{
  "crop_scale_min": 0.7,
  "moe_every": 2,
  "orthogonalizer": "polar_express"
}
Rows from expert 2 of block 3, named by matrix and row number. Rows with one number belong to one neuron. Each number is 50 + 10 x the weight over its row's rms, rounded and kept within 0 to 99. All counts start at 0. After the name is the row's rms in percent of the matrix's.
# up: expert up (model.blocks.3.mlp.up, 16x256x128), inputs 43-85
# down: expert down (model.blocks.3.mlp.down, 16x128x256, transposed), outputs 43-85
up.98 112:54 48 65 43 61 33 50 47 40 50 44 40 54 43 41 43 43 39 63 68 66 29 42 50 36 30 49 52 32 61 52 54 40 35 47 59 38 58 26 33 63 52 56
down.98 116:57 65 75 45 60 57 57 42 72 29 46 42 58 48 59 30 51 62 53 49 45 47 58 41 46 44 54 57 40 53 50 35 53 50 66 57 39 40 62 44 57 45 44
up.99 127:63 36 40 71 43 44 53 52 51 68 53 45 66 56 42 53 53 43 60 28 57 48 26 61 51 44 52 55 39 47 55 57 58 55 43 39 33 56 72 49 50 59 43
down.99 126:53 46 53 49 35 26 45 57 59 43 43 45 67 60 66 58 54 46 49 53 50 46 43 56 50 48 61 51 28 37 52 49 44 69 56 37 45 63 54 55 73 42 72
up.100 073:57 42 47 55 55 48 54 55 54 50 50 52 51 41 47 41 59 49 54 48 53 45 50 51 48 34 45 56 37 49 51 31 51 64 47 55 52 64 35 66 41 38 39
down.100 077:21 51 47 43 47 56 20 59 64 42 47 41 52 51 54 45 46 50 49 53 47 52 38 55 53 40 35 45 49 40 50 51 49 43 49 40 35 57 43 55 46 61 54
up.101 113:62 59 70 49 49 63 40 50 51 46 40 69 60 36 54 52 22 42 48 45 55 60 56 44 48 56 69 52 65 31 52 55 34 47 55 47 40 54 58 56 41 41 53
down.101 101:54 49 21 47 40 65 43 56 44 34 42 45 31 45 46 41 63 41 47 49 32 58 49 45 57 42 59 51 51 41 54 40 37 59 53 59 45 62 53 60 35 42 62
up.102 088:60 66 48 53 57 40 53 48 48 46 40 56 53 51 24 45 38 41 60 38 51 49 51 57 61 43 53 63 48 56 55 61 38 38 72 44 66 63 36 43 43 53 63
down.102 086:54 43 29 47 42 51 48 54 56 50 41 36 60 52 43 60 42 62 67 46 39 56 60 76 62 48 68 40 48 31 41 44 39 52 65 46 44 66 51 50 47 60 28
up.103 099:55 51 45 35 48 32 34 35 52 66 43 56 48 58 55 52 56 52 33 50 53 66 48 70 58 58 49 81 56 49 57 48 53 46 61 55 30 62 36 31 47 49 44
down.103 104:40 44 59 58 41 26 53 63 50 61 32 63 52 39 59 45 62 55 29 55 51 40 59 42 54 38 54 50 63 52 39 50 52 57 68 51 43 49 35 61 56 64 59
up.104 115:36 72 52 44 52 56 39 40 42 64 62 34 45 62 56 42 50 59 31 46 66 46 63 38 43 55 45 40 38 51 45 53 58 58 55 42 53 28 45 55 37 53 61
down.104 108:63 62 46 45 48 41 69 37 51 45 48 60 55 53 35 44 43 48 34 55 46 60 22 62 37 66 65 49 52 63 47 43 42 40 45 56 31 52 54 37 63 55 51
up.105 097:58 48 46 28 52 59 45 73 45 55 44 57 52 38 48 43 45 47 56 70 54 47 52 59 47 53 39 54 52 45 66 81 41 51 59 42 27 49 51 41 47 42 72
down.105 088:35 42 41 58 44 43 33 45 58 46 47 45 56 44 68 45 43 36 38 48 41 55 62 46 50 46 56 59 54 40 65 44 37 56 70 46 34 69 57 51 61 52 66
up.106 107:49 56 43 45 42 49 44 31 38 59 71 44 49 51 53 45 73 41 27 42 33 64 60 60 56 61 64 30 44 60 61 51 72 50 51 37 55 49 51 49 55 57 47
down.106 107:51 45 37 75 46 38 33 55 64 52 63 50 41 74 36 39 51 34 47 56 39 51 44 47 43 41 57 76 48 67 46 49 55 45 54 55 56 52 53 44 48 60 64
up.107 127:48 54 50 55 44 42 65 43 51 43 40 30 59 52 33 46 46 36 59 64 61 44 40 58 42 36 59 42 56 50 39 59 47 51 47 39 68 50 60 49 58 35 52
down.107 129:58 53 55 43 39 42 48 51 45 51 50 47 79 52 62 58 41 50 57 54 52 49 45 49 55 50 54 48 57 50 35 37 59 44 48 63 56 43 49 38 68 34 47
up.108 124:52 43 41 65 61 58 57 56 49 33 60 56 63 56 34 61 68 43 34 62 54 35 29 56 48 47 61 50 63 47 61 57 62 48 53 55 55 55 58 47 39 48 51
down.108 127:39 47 60 50 66 57 47 58 39 61 48 51 65 35 36 63 45 41 35 49 57 44 50 35 48 47 52 54 40 40 61 58 56 35 60 45 44 37 51 55 32 37 69
up.109 090:31 45 45 50 52 41 51 53 47 42 56 50 54 45 66 56 44 67 45 49 57 50 63 61 31 42 46 39 52 58 65 60 54 30 49 39 54 67 26 57 54 55 44
down.109 084:81 54 72 56 58 51 51 39 54 30 60 37 40 46 37 51 38 53 25 57 50 59 47 59 41 52 47 64 46 65 46 34 38 49 69 46 52 49 23 51 50 64 60
up.110 081:39 53 41 45 42 45 61 57 57 63 62 49 60 65 45 28 41 34 58 59 52 59 64 58 50 62 45 42 32 45 76 41 52 51 46 35 22 52 60 38 58 46 55
down.110 083:46 67 56 66 55 65 44 72 41 43 55 43 48 39 44 58 63 58 54 49 53 55 41 43 43 55 36 27 54 48 35 46 45 45 50 59 61 51 51 56 73 48 50
up.111 129:66 46 54 38 38 67 53 48 51 63 55 48 50 36 37 57 50 49 60 48 35 39 68 46 52 48 55 60 36 42 48 40 65 75 54 61 76 65 55 59 31 39 48
down.111 113:56 51 22 50 39 45 60 30 46 28 51 58 39 54 47 58 49 50 57 48 43 51 39 46 58 58 63 32 48 51 42 43 54 52 47 69 46 47 35 53 48 40 36
up.112 050:50 57 50 49 56 43 59 50 70 42 39 39 51 37 39 60 39 53 48 51 55 52 62 38 45 42 48 61 44 70 41 62 62 40 46 47 46 59 58 58 52 49 56
down.112 050:61 60 50 48 34 42 57 53 58 44 41 46 55 47 79 31 46 65 52 49 60 43 45 62 43 55 40 54 39 45 59 37 63 53 41 51 39 40 75 64 47 40 38
up.113 119:48 41 64 39 53 52 65 57 71 54 40 30 43 65 61 48 43 50 60 40 29 48 41 50 61 38 43 38 48 58 57 52 56 56 56 51 65 37 55 53 55 38 48
down.113 110:52 48 52 65 54 42 54 53 36 73 48 42 55 39 55 43 48 51 50 66 39 46 51 58 63 63 51 46 58 49 45 36 67 40 52 52 32 56 59 50 43 52 32
up.114 111:45 59 36 40 57 47 56 58 53 47 41 53 51 58 39 53 61 49 58 49 34 77 58 61 41 50 54 54 45 44 53 55 64 48 32 54 47 54 59 55 68 51 51
down.114 109:59 40 39 56 51 48 36 57 33 41 56 50 31 38 39 62 48 71 57 53 47 35 50 40 55 44 69 36 39 70 55 69 60 41 70 47 53 51 31 58 37 54 57
up.115 086:55 61 36 53 45 48 66 49 49 46 44 53 43 43 34 54 54 43 62 55 43 40 46 44 41 67 43 54 65 72 56 40 41 63 51 68 73 36 50 63 55 63 40
down.115 087:55 42 44 40 44 54 64 55 55 48 46 59 42 59 51 50 38 44 56 37 31 42 42 59 39 52 53 30 52 55 40 54 56 48 46 62 53 59 46 69 57 53 38
up.116 078:62 41 37 45 54 50 55 59 45 56 60 45 47 46 45 35 59 54 38 57 46 60 48 58 56 52 51 73 48 54 64 46 59 44 52 57 65 63 41 52 68 54 51
down.116 075:45 43 44 40 59 33 39 43 65 36 35 51 46 34 26 61 54 43 56 51 36 42 58 31 63 53 59 55 39 57 46 75 56 43 64 52 53 48 43 72 42 52 68
up.117 072:58 54 53 54 46 55 54 56 43 45 43 68 47 67 46 46 53 49 54 50 46 31 47 36 57 65 33 55 55 56 42 64 51 37 51 58 42 72 39 76 59 60 39
down.117 080:59 43 50 47 46 52 40 60 40 51 46 57 38 49 58 64 45 59 50 45 49 61 56 57 58 52 54 23 47 33 42 36 25 61 60 50 39 51 50 58 43 50 37
up.118 104:37 41 61 64 48 61 51 55 63 43 61 45 55 55 44 66 55 43 55 21 58 44 51 73 31 40 48 54 56 51 39 73 65 41 62 47 48 53 37 50 48 71 53
down.118 097:54 54 69 46 31 48 42 34 61 51 51 37 42 61 40 60 57 61 49 54 49 53 62 70 57 57 45 52 42 46 66 57 62 42 29 47 55 48 51 53 61 51 40
up.119 084:43 48 39 63 49 37 53 50 52 43 75 65 43 40 50 63 56 49 42 28 33 62 51 49 58 45 50 56 67 40 46 46 69 59 40 46 34 71 48 56 61 61 54
down.119 083:57 50 50 35 51 63 56 29 82 53 46 44 61 33 45 71 30 52 45 57 42 75 59 56 52 42 35 68 55 39 52 43 52 40 46 51 65 52 53 49 57 46 66
up.120 096:37 60 65 35 31 29 49 66 37 43 61 47 38 48 45 47 23 59 59 54 46 57 55 43 52 55 53 52 64 46 41 50 54 27 47 47 40 41 40 53 57 50 62
down.120 094:45 63 40 64 46 54 50 52 51 45 52 59 42 61 62 43 51 52 38 38 41 44 66 50 56 55 39 58 57 52 70 60 35 52 50 51 56 51 63 36 36 58 56
up.121 121:45 49 62 30 57 34 39 47 52 54 57 63 54 58 48 41 46 46 51 42 35 54 52 39 46 49 31 30 54 44 51 47 52 46 42 46 56 48 52 43 49 39 38
down.121 122:49 47 50 43 46 56 56 36 38 63 53 38 37 47 76 40 52 41 43 67 38 38 54 55 32 43 67 49 55 68 76 47 66 52 64 50 43 63 52 55 57 59 42
up.122 103:47 47 39 55 41 48 43 50 45 45 50 52 74 40 42 42 62 46 34 37 61 50 44 45 47 36 35 54 54 61 44 57 63 46 57 50 64 49 63 64 55 42 60
down.122 107:34 50 16 49 44 49 30 55 41 45 51 53 53 40 63 66 47 49 51 63 49 48 43 57 45 49 43 63 64 44 66 39 48 61 59 59 42 45 58 49 43 58 51
up.123 104:44 53 38 48 51 52 53 56 49 37 53 55 50 43 26 59 50 43 58 49 55 58 52 70 51 55 48 63 55 47 31 39 35 64 63 64 48 39 46 48 53 49 71
down.123 102:41 48 40 50 41 39 41 62 49 46 59 52 33 46 29 66 49 36 48 51 44 55 48 54 58 45 58 74 49 56 62 51 37 51 45 58 71 50 51 38 33 57 54
up.124 128:44 48 58 35 61 33 62 45 39 60 37 46 46 53 54 67 50 35 55 48 28 48 58 31 56 56 42 39 53 71 46 46 65 57 71 68 46 68 53 41 41 35 58
down.124 137:55 59 54 48 75 43 62 51 42 68 47 31 70 62 34 63 59 46 52 54 23 43 57 66 54 51 47 47 62 34 39 49 49 41 56 54 43 53 47 52 43 56 28
up.125 085:50 56 37 65 71 60 54 66 44 53 45 62 45 48 40 66 73 54 50 56 45 41 37 41 59 38 59 46 66 54 46 40 50 39 71 61 45 54 54 55 48 46 48
down.125 093:41 43 59 27 68 45 49 72 62 69 62 51 52 45 27 52 32 54 47 42 45 56 55 43 40 48 53 34 41 34 37 51 40 40 66 47 35 56 50 51 36 62 60
up.126 089:61 40 34 56 48 55 58 53 40 71 58 49 56 55 54 45 54 63 55 55 56 27 50 59 48 45 66 57 36 54 38 37 47 44 43 43 67 40 43 28 44 53 48
down.126 083:52 57 55 60 54 37 65 62 67 37 66 44 55 49 41 60 61 42 68 48 62 66 38 58 45 50 62 39 53 61 52 41 56 56 34 59 55 29 58 54 44 41 58
up.127 096:38 49 34 36 51 45 57 60 49 40 48 54 36 42 48 52 70 48 41 40 35 54 56 65 63 67 66 58 55 63 49 55 44 48 57 47 50 29 54 53 51 36 44
down.127 108:48 27 54 51 41 49 35 63 47 73 52 54 54 37 46 55 47 39 51 51 35 46 61 34 51 49 49 54 45 36 58 46 31 40 44 42 56 42 40 47 33 62 64
up.128 103:50 48 68 47 59 53 46 53 51 62 36 63 47 69 47 64 51 48 45 42 44 58 33 67 56 40 46 41 69 67 53 60 65 60 56 55 42 62 44 51 55 50 27
down.128 095:55 47 27 50 51 53 66 46 49 50 63 52 37 43 43 64 52 54 51 45 44 43 61 49 48 40 36 51 57 54 49 59 60 27 46 53 22 28 56 54 39 55 54
up.129 099:55 56 69 49 59 37 44 41 46 49 34 58 49 39 46 52 56 49 46 64 36 52 47 47 38 45 63 40 42 50 53 49 38 44 74 53 34 51 55 34 37 35 31
down.129 093:45 56 57 50 70 46 43 39 47 61 50 35 53 60 48 45 52 46 60 48 47 38 44 44 46 71 52 38 61 52 49 61 66 57 49 61 49 58 47 54 44 51 41
up.130 085:60 62 52 54 49 52 46 47 54 64 46 46 49 48 46 37 60 38 26 47 31 52 51 56 54 57 40 51 38 46 56 42 54 41 55 28 48 55 53 44 53 53 52
down.130 084:43 46 39 49 39 39 38 43 77 47 53 47 60 61 41 47 38 56 42 61 49 48 67 63 58 45 67 48 50 60 46 41 43 57 50 40 45 49 43 31 62 59 61
up.131 088:62 34 65 65 57 42 62 40 57 48 54 56 56 49 44 38 39 36 60 44 67 38 41 58 46 44 58 51 30 52 25 41 38 53 47 48 45 55 49 34 63 57 52
down.131 090:49 53 31 39 51 50 43 41 70 37 60 65 66 62 57 42 53 50 55 55 73 44 46 43 36 30 52 48 53 43 40 41 60 41 54 48 59 40 54 45 52 35 47
up.132 139:51 45 54 41 45 54 58 57 36 75 52 32 54 46 47 48 47 53 59 52 60 63 56 70 49 41 43 56 64 48 45 55 56 64 46 37 63 72 48 41 46 53 49
down.132 140:63 63 41 55 43 49 51 39 39 32 46 58 51 43 55 56 57 61 64 47 45 68 53 58 53 49 56 45 40 62 39 35 45 42 48 56 42 41 48 54 60 46 34
up.133 089:62 59 59 44 60 38 25 43 48 38 42 47 37 45 65 48 53 53 57 51 54 42 33 51 47 66 49 61 33 47 47 62 42 50 52 55 44 51 61 45 40 39 58
down.133 095:54 30 57 50 49 43 55 43 59 39 44 43 69 46 39 39 41 53 46 42 63 48 52 43 40 42 49 32 73 55 54 66 41 35 47 48 49 40 67 38 43 34 54
up.134 080:73 51 51 44 45 48 50 54 54 44 39 45 44 47 54 38 39 44 43 30 57 56 45 74 63 67 48 47 63 47 52 55 35 52 61 47 52 35 49 59 37 43 34
down.134 082:47 49 41 48 54 52 47 52 49 71 42 63 54 45 75 52 51 55 48 41 44 55 38 46 52 56 58 37 55 59 68 62 42 61 59 49 41 41 38 69 46 39 41
up.135 103:51 59 48 55 39 46 55 50 35 50 59 34 53 42 50 63 38 57 46 61 42 49 50 52 36 49 30 52 42 53 43 53 51 52 64 53 48 56 57 44 41 43 44
down.135 108:38 56 40 50 48 39 43 32 48 55 55 50 43 65 44 50 61 38 61 71 50 56 36 54 63 47 51 43 60 63 64 60 46 54 58 60 55 60 55 47 48 44 51
up.136 117:67 34 49 46 41 76 44 51 57 55 64 44 52 36 47 40 52 39 49 46 32 23 44 62 63 45 40 57 51 42 51 42 63 73 63 55 58 53 45 54 38 48 65
down.136 108:59 47 60 56 26 46 52 49 64 42 42 72 49 55 67 41 59 59 61 37 39 55 47 61 52 62 61 42 64 50 62 39 64 45 44 61 45 42 46 54 63 38 53
up.137 090:48 42 46 45 46 54 61 67 33 37 72 49 62 52 47 35 42 63 42 35 75 57 50 64 50 53 56 51 50 49 48 58 40 49 52 54 52 45 67 48 51 62 63
down.137 097:28 48 54 59 56 52 50 59 33 56 59 57 56 51 52 59 30 56 53 47 41 38 36 48 56 36 64 43 53 43 65 49 38 45 59 48 61 40 50 67 40 41 49
up.138 101:50 57 44 35 58 52 49 60 49 38 60 49 32 44 57 58 41 56 48 54 41 44 35 58 43 56 76 61 47 45 40 52 50 40 50 69 62 38 32 47 64 44 45
down.138 101:39 51 32 55 41 56 48 46 49 49 49 57 41 64 44 56 53 31 41 49 39 45 36 34 34 50 59 49 39 56 51 74 40 62 61 60 34 40 55 66 55 67 46
up.139 129:52 56 56 33 26 42 34 58 55 50 48 47 39 59 42 44 40 51 69 42 45 48 41 42 46 37 46 43 34 65 46 43 57 51 33 51 55 47 53 55 62 41 45
down.139 111:58 52 52 39 48 48 38 52 46 56 33 51 43 47 55 44 60 58 44 73 49 49 54 50 41 80 57 40 67 46 74 66 45 34 43 53 41 30 70 53 48 58 39
up.140 112:44 50 40 54 65 45 57 47 33 33 55 57 53 61 37 54 64 44 52 56 29 43 37 50 44 32 59 43 55 43 32 40 64 52 70 52 51 48 67 48 56 54 56
down.140 115:51 51 34 56 55 51 39 65 41 46 61 54 25 44 51 47 44 59 56 58 40 48 38 31 46 39 52 49 57 43 57 77 57 37 48 64 56 47 54 63 52 54 51
up.141 116:47 54 55 38 29 43 52 53 44 31 57 61 50 35 59 48 24 62 41 53 46 52 50 54 34 54 51 50 53 33 46 52 47 54 52 41 67 57 27 58 54 75 42
down.141 113:52 71 45 44 33 63 48 31 40 32 48 51 43 53 63 47 48 50 44 44 58 49 41 46 45 61 42 47 51 44 62 48 64 62 57 51 47 48 50 45 44 68 45
up.142 087:47 57 48 50 59 51 47 50 67 52 50 52 48 60 29 58 58 50 63 48 40 34 35 67 36 56 39 46 38 58 44 45 62 77 59 40 57 52 58 49 35 33 48
down.142 086:51 60 54 51 50 58 45 50 63 55 57 41 37 44 45 73 60 37 64 66 57 57 49 37 30 59 42 37 55 61 57 49 55 38 54 75 56 56 48 53 53 82 60
up.143 104:44 50 48 55 43 54 50 51 39 47 35 56 44 67 46 39 39 42 62 49 59 45 45 52 67 48 64 48 66 71 52 63 56 57 55 33 53 44 47 49 43 40 41
down.143 099:53 44 39 44 39 60 69 53 36 66 56 55 58 64 60 57 68 48 47 41 58 51 66 48 56 58 27 50 54 44 43 48 37 55 54 58 56 66 49 69 37 43 53
up.144 059:44 40 52 49 48 51 52 56 48 60 49 60 33 54 62 47 48 51 61 44 62 39 49 58 71 46 42 60 44 48 51 40 41 54 46 48 49 48 58 41 51 69 58
down.144 066:49 34 48 46 35 49 49 45 54 47 48 52 58 41 39 69 43 56 46 43 37 40 54 51 53 49 39 54 47 50 61 36 67 61 43 56 60 36 45 49 62 70 51
up.145 108:46 46 47 46 64 38 50 47 50 47 44 57 67 43 53 51 47 39 73 47 62 26 65 45 48 42 51 74 55 56 40 39 45 57 47 36 55 59 46 47 52 61 62
down.145 113:38 59 34 45 57 37 40 46 49 47 61 46 62 57 60 47 41 51 34 52 61 51 62 53 54 34 52 42 60 44 62 59 50 58 61 52 55 60 45 51 61 55 46
up.146 126:39 46 45 58 68 36 50 53 56 46 48 49 74 33 35 48 70 45 41 54 53 33 44 49 51 63 43 51 67 40 66 62 56 60 48 40 65 60 48 55 53 52 35
down.146 130:48 45 43 55 41 44 41 44 47 61 60 38 56 22 47 47 49 50 53 55 45 55 54 61 41 43 42 45 39 41 74 77 48 50 44 55 62 35 62 56 38 58 58
up.147 089:26 51 46 55 52 53 58 54 45 49 37 40 41 76 55 36 43 44 51 47 45 57 36 51 49 64 58 41 48 66 62 46 43 58 48 52 66 54 49 56 57 42 41
down.147 093:46 38 56 34 37 45 38 75 49 60 63 54 41 54 42 40 51 36 54 59 35 63 53 40 68 62 44 66 42 46 54 48 62 56 59 59 56 47 35 58 53 57 69
up.148 097:61 59 44 32 68 49 42 49 68 36 41 64 35 58 52 47 51 57 34 41 51 64 58 56 47 67 50 52 36 58 40 48 49 61 64 45 50 56 46 73 55 52 34
down.148 101:59 45 51 53 40 49 38 46 64 46 48 40 48 55 49 68 55 46 57 62 42 43 24 45 25 47 32 50 58 73 53 57 31 53 59 60 56 51 48 47 53 58 50
up.149 095:45 57 50 40 45 54 40 66 55 47 48 32 58 29 50 49 51 56 43 59 60 44 54 47 50 47 55 59 27 40 57 41 47 44 54 59 32 54 32 59 50 58 41
down.149 085:53 40 55 70 55 58 70 53 56 43 55 52 46 49 59 41 42 45 47 53 53 54 40 47 44 74 38 39 64 55 57 40 53 54 55 47 32 49 72 49 56 60 46
up.150 096:51 37 51 39 57 40 53 32 59 49 50 54 52 45 50 48 51 30 49 53 40 52 42 35 55 43 74 52 40 39 42 34 50 56 62 58 52 57 53 48 54 51 57
down.150 093:36 48 35 55 48 36 45 42 63 53 37 48 62 43 44 46 50 52 46 40 39 60 47 54 57 52 48 54 46 46 31 48 55 50 57 35 49 68 40 45 35 35 44
up.151 121:45 34 58 57 57 41 28 48 59 51 50 35 39 54 55 62 59 49 42 47 30 52 55 46 37 29 59 69 62 34 62 42 52 56 53 72 40 71 42 24 63 47 41
down.151 119:60 37 62 51 74 52 62 46 64 36 48 33 66 30 46 58 48 41 46 54 49 51 69 52 41 34 54 56 59 58 55 46 43 44 61 53 32 48 47 24 46 36 64
up.152 081:60 55 59 43 41 35 44 63 32 52 64 34 53 52 30 53 62 49 47 65 37 54 41 35 53 61 52 73 43 61 52 47 42 40 72 31 61 51 38 48 45 43 55
down.152 080:65 57 60 35 53 51 56 61 49 57 53 31 38 48 62 53 72 50 58 45 61 38 56 44 61 56 67 64 55 37 48 50 51 40 52 50 49 46 52 70 38 63 42
up.153 107:51 53 19 65 50 35 65 49 59 62 44 47 58 45 52 55 32 52 54 61 57 67 51 56 38 46 54 54 37 48 63 48 49 49 26 58 54 42 57 52 58 65 45
down.153 111:43 26 60 42 36 59 32 58 50 45 43 62 52 42 54 64 44 36 59 50 35 48 56 47 41 33 49 42 53 57 45 60 54 46 50 57 60 48 46 45 60 49 40
up.154 142:47 46 49 46 61 57 56 55 63 65 43 43 57 50 41 41 65 52 41 54 55 37 63 51 71 28 34 58 45 36 53 64 72 51 45 54 51 56 55 47 32 50 51
down.154 118:45 41 53 58 35 55 64 40 52 41 54 44 50 57 49 52 60 60 48 42 58 48 56 26 57 32 51 54 44 52 55 50 54 31 47 55 44 56 46 46 43 31 52
up.155 079:49 31 46 48 40 63 54 71 65 47 46 29 44 43 48 42 64 43 62 50 43 56 49 54 58 45 44 38 58 77 36 51 47 60 52 61 48 56 34 38 58 47 51
down.155 076:49 47 41 49 66 60 43 34 53 59 63 58 37 43 45 54 39 46 51 53 56 56 60 47 55 39 49 50 44 64 36 64 52 54 47 54 53 61 43 38 44 39 64
up.156 108:49 63 54 39 45 46 66 62 43 36 52 65 39 43 53 45 49 49 38 65 55 61 47 58 59 56 56 40 35 60 48 46 52 44 33 39 66 66 52 50 55 45 48
down.156 103:59 36 45 62 31 51 44 52 42 55 34 60 55 59 50 59 45 41 66 47 36 48 64 55 46 46 47 42 19 51 49 59 62 53 54 33 37 50 40 39 41 30 51
up.157 107:46 46 48 47 65 47 55 43 41 49 56 44 54 48 46 41 37 55 50 61 47 53 56 48 60 62 54 57 43 21 49 49 31 45 49 45 36 58 42 43 43 47 53
down.157 108:54 60 42 40 23 57 42 32 44 59 62 54 62 62 68 46 44 56 43 54 36 41 45 35 49 38 56 61 77 49 60 47 36 53 42 48 52 37 55 60 63 53 46
up.158 085:29 49 42 58 51 49 38 47 58 52 54 60 60 58 49 42 75 47 41 33 52 46 35 56 58 49 37 47 62 50 55 48 64 44 43 61 54 54 56 45 42 45 58
down.158 090:42 53 42 70 54 33 52 43 26 62 64 47 45 46 53 58 46 45 44 51 66 52 53 56 67 50 56 64 61 67 59 59 59 44 41 55 38 38 51 48 51 62 66
up.159 097:38 54 53 56 41 43 47 47 33 50 39 57 40 53 38 51 30 74 47 42 27 59 54 50 51 58 34 52 46 49 37 47 56 64 60 53 44 61 39 59 51 37 60
down.159 101:62 58 38 41 48 61 51 71 30 50 54 62 50 59 62 51 71 53 58 52 56 61 55 50 70 57 45 67 61 53 42 49 43 60 56 57 53 70 53 56 36 57 38
up.160 105:55 37 62 39 56 53 58 45 51 45 42 45 67 34 51 47 46 43 61 35 62 50 42 65 49 41 44 57 49 43 54 59 49 73 49 52 63 57 37 54 53 51 65
down.160 120:44 48 36 44 50 46 49 49 36 43 63 38 45 52 53 22 41 34 45 35 44 40 45 46 53 42 34 43 51 63 66 69 54 48 56 56 58 53 43 37 61 67 52
up.161 090:39 62 57 50 46 55 27 55 55 43 58 54 40 39 42 49 51 48 45 56 37 53 55 50 34 47 42 54 39 47 40 28 40 40 66 50 31 52 51 31 48 62 44
down.161 085:39 42 64 48 57 38 64 50 58 47 48 44 62 49 29 50 34 49 51 52 52 39 51 54 36 37 53 33 70 59 57 31 59 53 66 38 47 59 58 44 55 49 62
up.162 099:53 39 53 48 43 43 44 55 53 34 66 44 56 53 65 58 44 59 52 66 60 42 50 42 59 46 58 49 58 58 57 64 46 48 47 52 17 51 71 47 59 44 39
down.162 095:45 51 55 50 70 56 49 53 41 55 50 69 42 47 30 58 65 47 40 53 60 60 59 39 64 38 36 45 44 44 64 43 50 59 46 59 55 54 55 57 44 43 52
up.163 089:40 32 53 54 44 60 62 56 79 53 38 29 54 53 58 57 66 59 60 49 55 54 38 37 57 42 40 66 50 38 50 53 45 46 45 42 54 35 51 31 41 55 57
down.163 097:57 68 58 66 71 53 48 48 52 43 60 30 45 64 63 58 55 27 33 44 57 42 46 59 30 54 46 41 62 49 49 36 64 56 51 54 49 38 36 28 52 39 44
up.164 126:44 59 64 52 57 35 61 51 44 46 53 35 60 43 44 49 53 60 68 47 52 46 58 48 50 39 54 46 43 53 67 57 53 48 44 37 43 60 60 47 44 58 53
down.164 122:56 65 52 46 38 44 49 38 50 40 47 47 54 54 40 44 35 54 55 35 33 42 33 46 38 48 33 46 45 50 36 44 48 44 34 54 45 48 50 50 28 41 45
up.165 098:49 44 35 46 38 58 68 58 73 55 65 35 58 39 62 48 51 56 46 64 58 42 55 53 46 29 52 52 54 49 48 35 56 49 54 50 59 39 53 44 48 51 63
down.165 102:49 43 56 60 43 36 58 67 52 41 38 58 33 45 40 68 41 54 58 38 45 39 39 63 48 46 50 47 52 60 55 51 52 61 45 51 57 40 37 46 42 49 38
up.166 094:60 46 52 50 50 64 40 70 40 55 53 54 48 51 63 45 62 48 32 33 47 29 41 55 52 48 48 55 56 57 43 52 62 31 28 58 63 33 48 58 50 53 53
down.166 098:52 47 57 53 53 42 39 50 62 61 41 42 50 56 53 56 55 57 45 43 57 45 47 74 39 43 51 41 50 82 53 52 40 64 53 31 45 62 37 51 40 49 43
up.167 102:53 53 43 56 55 67 42 42 29 56 51 40 44 66 49 56 42 39 50 70 43 51 47 50 33 77 61 62 62 53 45 51 45 57 58 45 52 32 38 37 55 55 64
down.167 101:53 41 54 54 37 52 64 67 31 46 38 69 60 41 53 62 51 60 54 40 47 52 49 31 46 72 56 56 44 38 22 58 46 45 36 52 62 49 35 47 54 48 43
up.168 091:29 42 66 57 45 46 47 68 46 36 47 72 50 30 52 49 70 37 53 39 47 48 44 44 45 51 63 65 57 66 39 41 33 44 61 57 51 44 74 58 48 53 49
down.168 097:53 42 60 38 71 46 51 46 45 74 55 54 43 47 50 67 31 49 44 36 50 54 32 42 56 56 49 46 43 32 45 47 56 55 55 50 43 46 57 41 53 54 71
up.169 092:33 46 51 59 39 51 72 44 55 60 56 55 28 43 46 62 40 67 65 64 58 58 57 55 62 43 75 45 47 46 62 25 41 58 39 60 46 42 51 31 47 52 62
down.169 093:58 42 59 49 42 50 60 48 57 37 57 73 47 37 71 40 30 59 62 53 62 39 35 60 44 43 50 57 46 56 37 57 60 49 46 65 53 55 57 54 53 45 40
up.170 115:52 48 50 55 30 35 50 43 38 52 45 46 57 79 48 50 48 51 49 47 61 64 39 72 47 53 51 61 38 53 77 56 53 37 41 47 54 53 45 43 49 50 42
down.170 110:47 56 51 39 40 35 40 64 69 42 41 56 59 47 51 43 55 47 60 42 49 49 35 47 54 54 70 42 60 72 49 40 37 40 56 49 65 29 57 48 40 29 55
up.171 096:51 48 37 53 60 50 32 50 67 49 45 61 51 53 44 47 48 53 39 50 52 38 65 53 49 49 37 52 58 49 46 51 66 48 47 49 59 48 71 66 34 35 66
down.171 098:58 55 34 50 60 51 29 66 40 64 40 56 56 61 51 42 50 46 51 52 50 53 61 52 65 61 39 61 58 36 59 48 51 57 49 48 39 43 41 46 53 58 39
up.172 072:45 51 39 44 59 35 60 54 35 50 68 43 61 51 62 51 33 68 44 47 47 46 47 68 57 33 53 58 49 41 58 45 50 35 41 47 34 41 45 66 56 59 62
down.172 069:69 52 70 52 65 77 65 64 59 48 55 46 56 51 31 49 49 64 39 51 57 60 42 49 61 66 28 46 41 57 61 57 46 45 43 46 70 48 50 41 64 59 43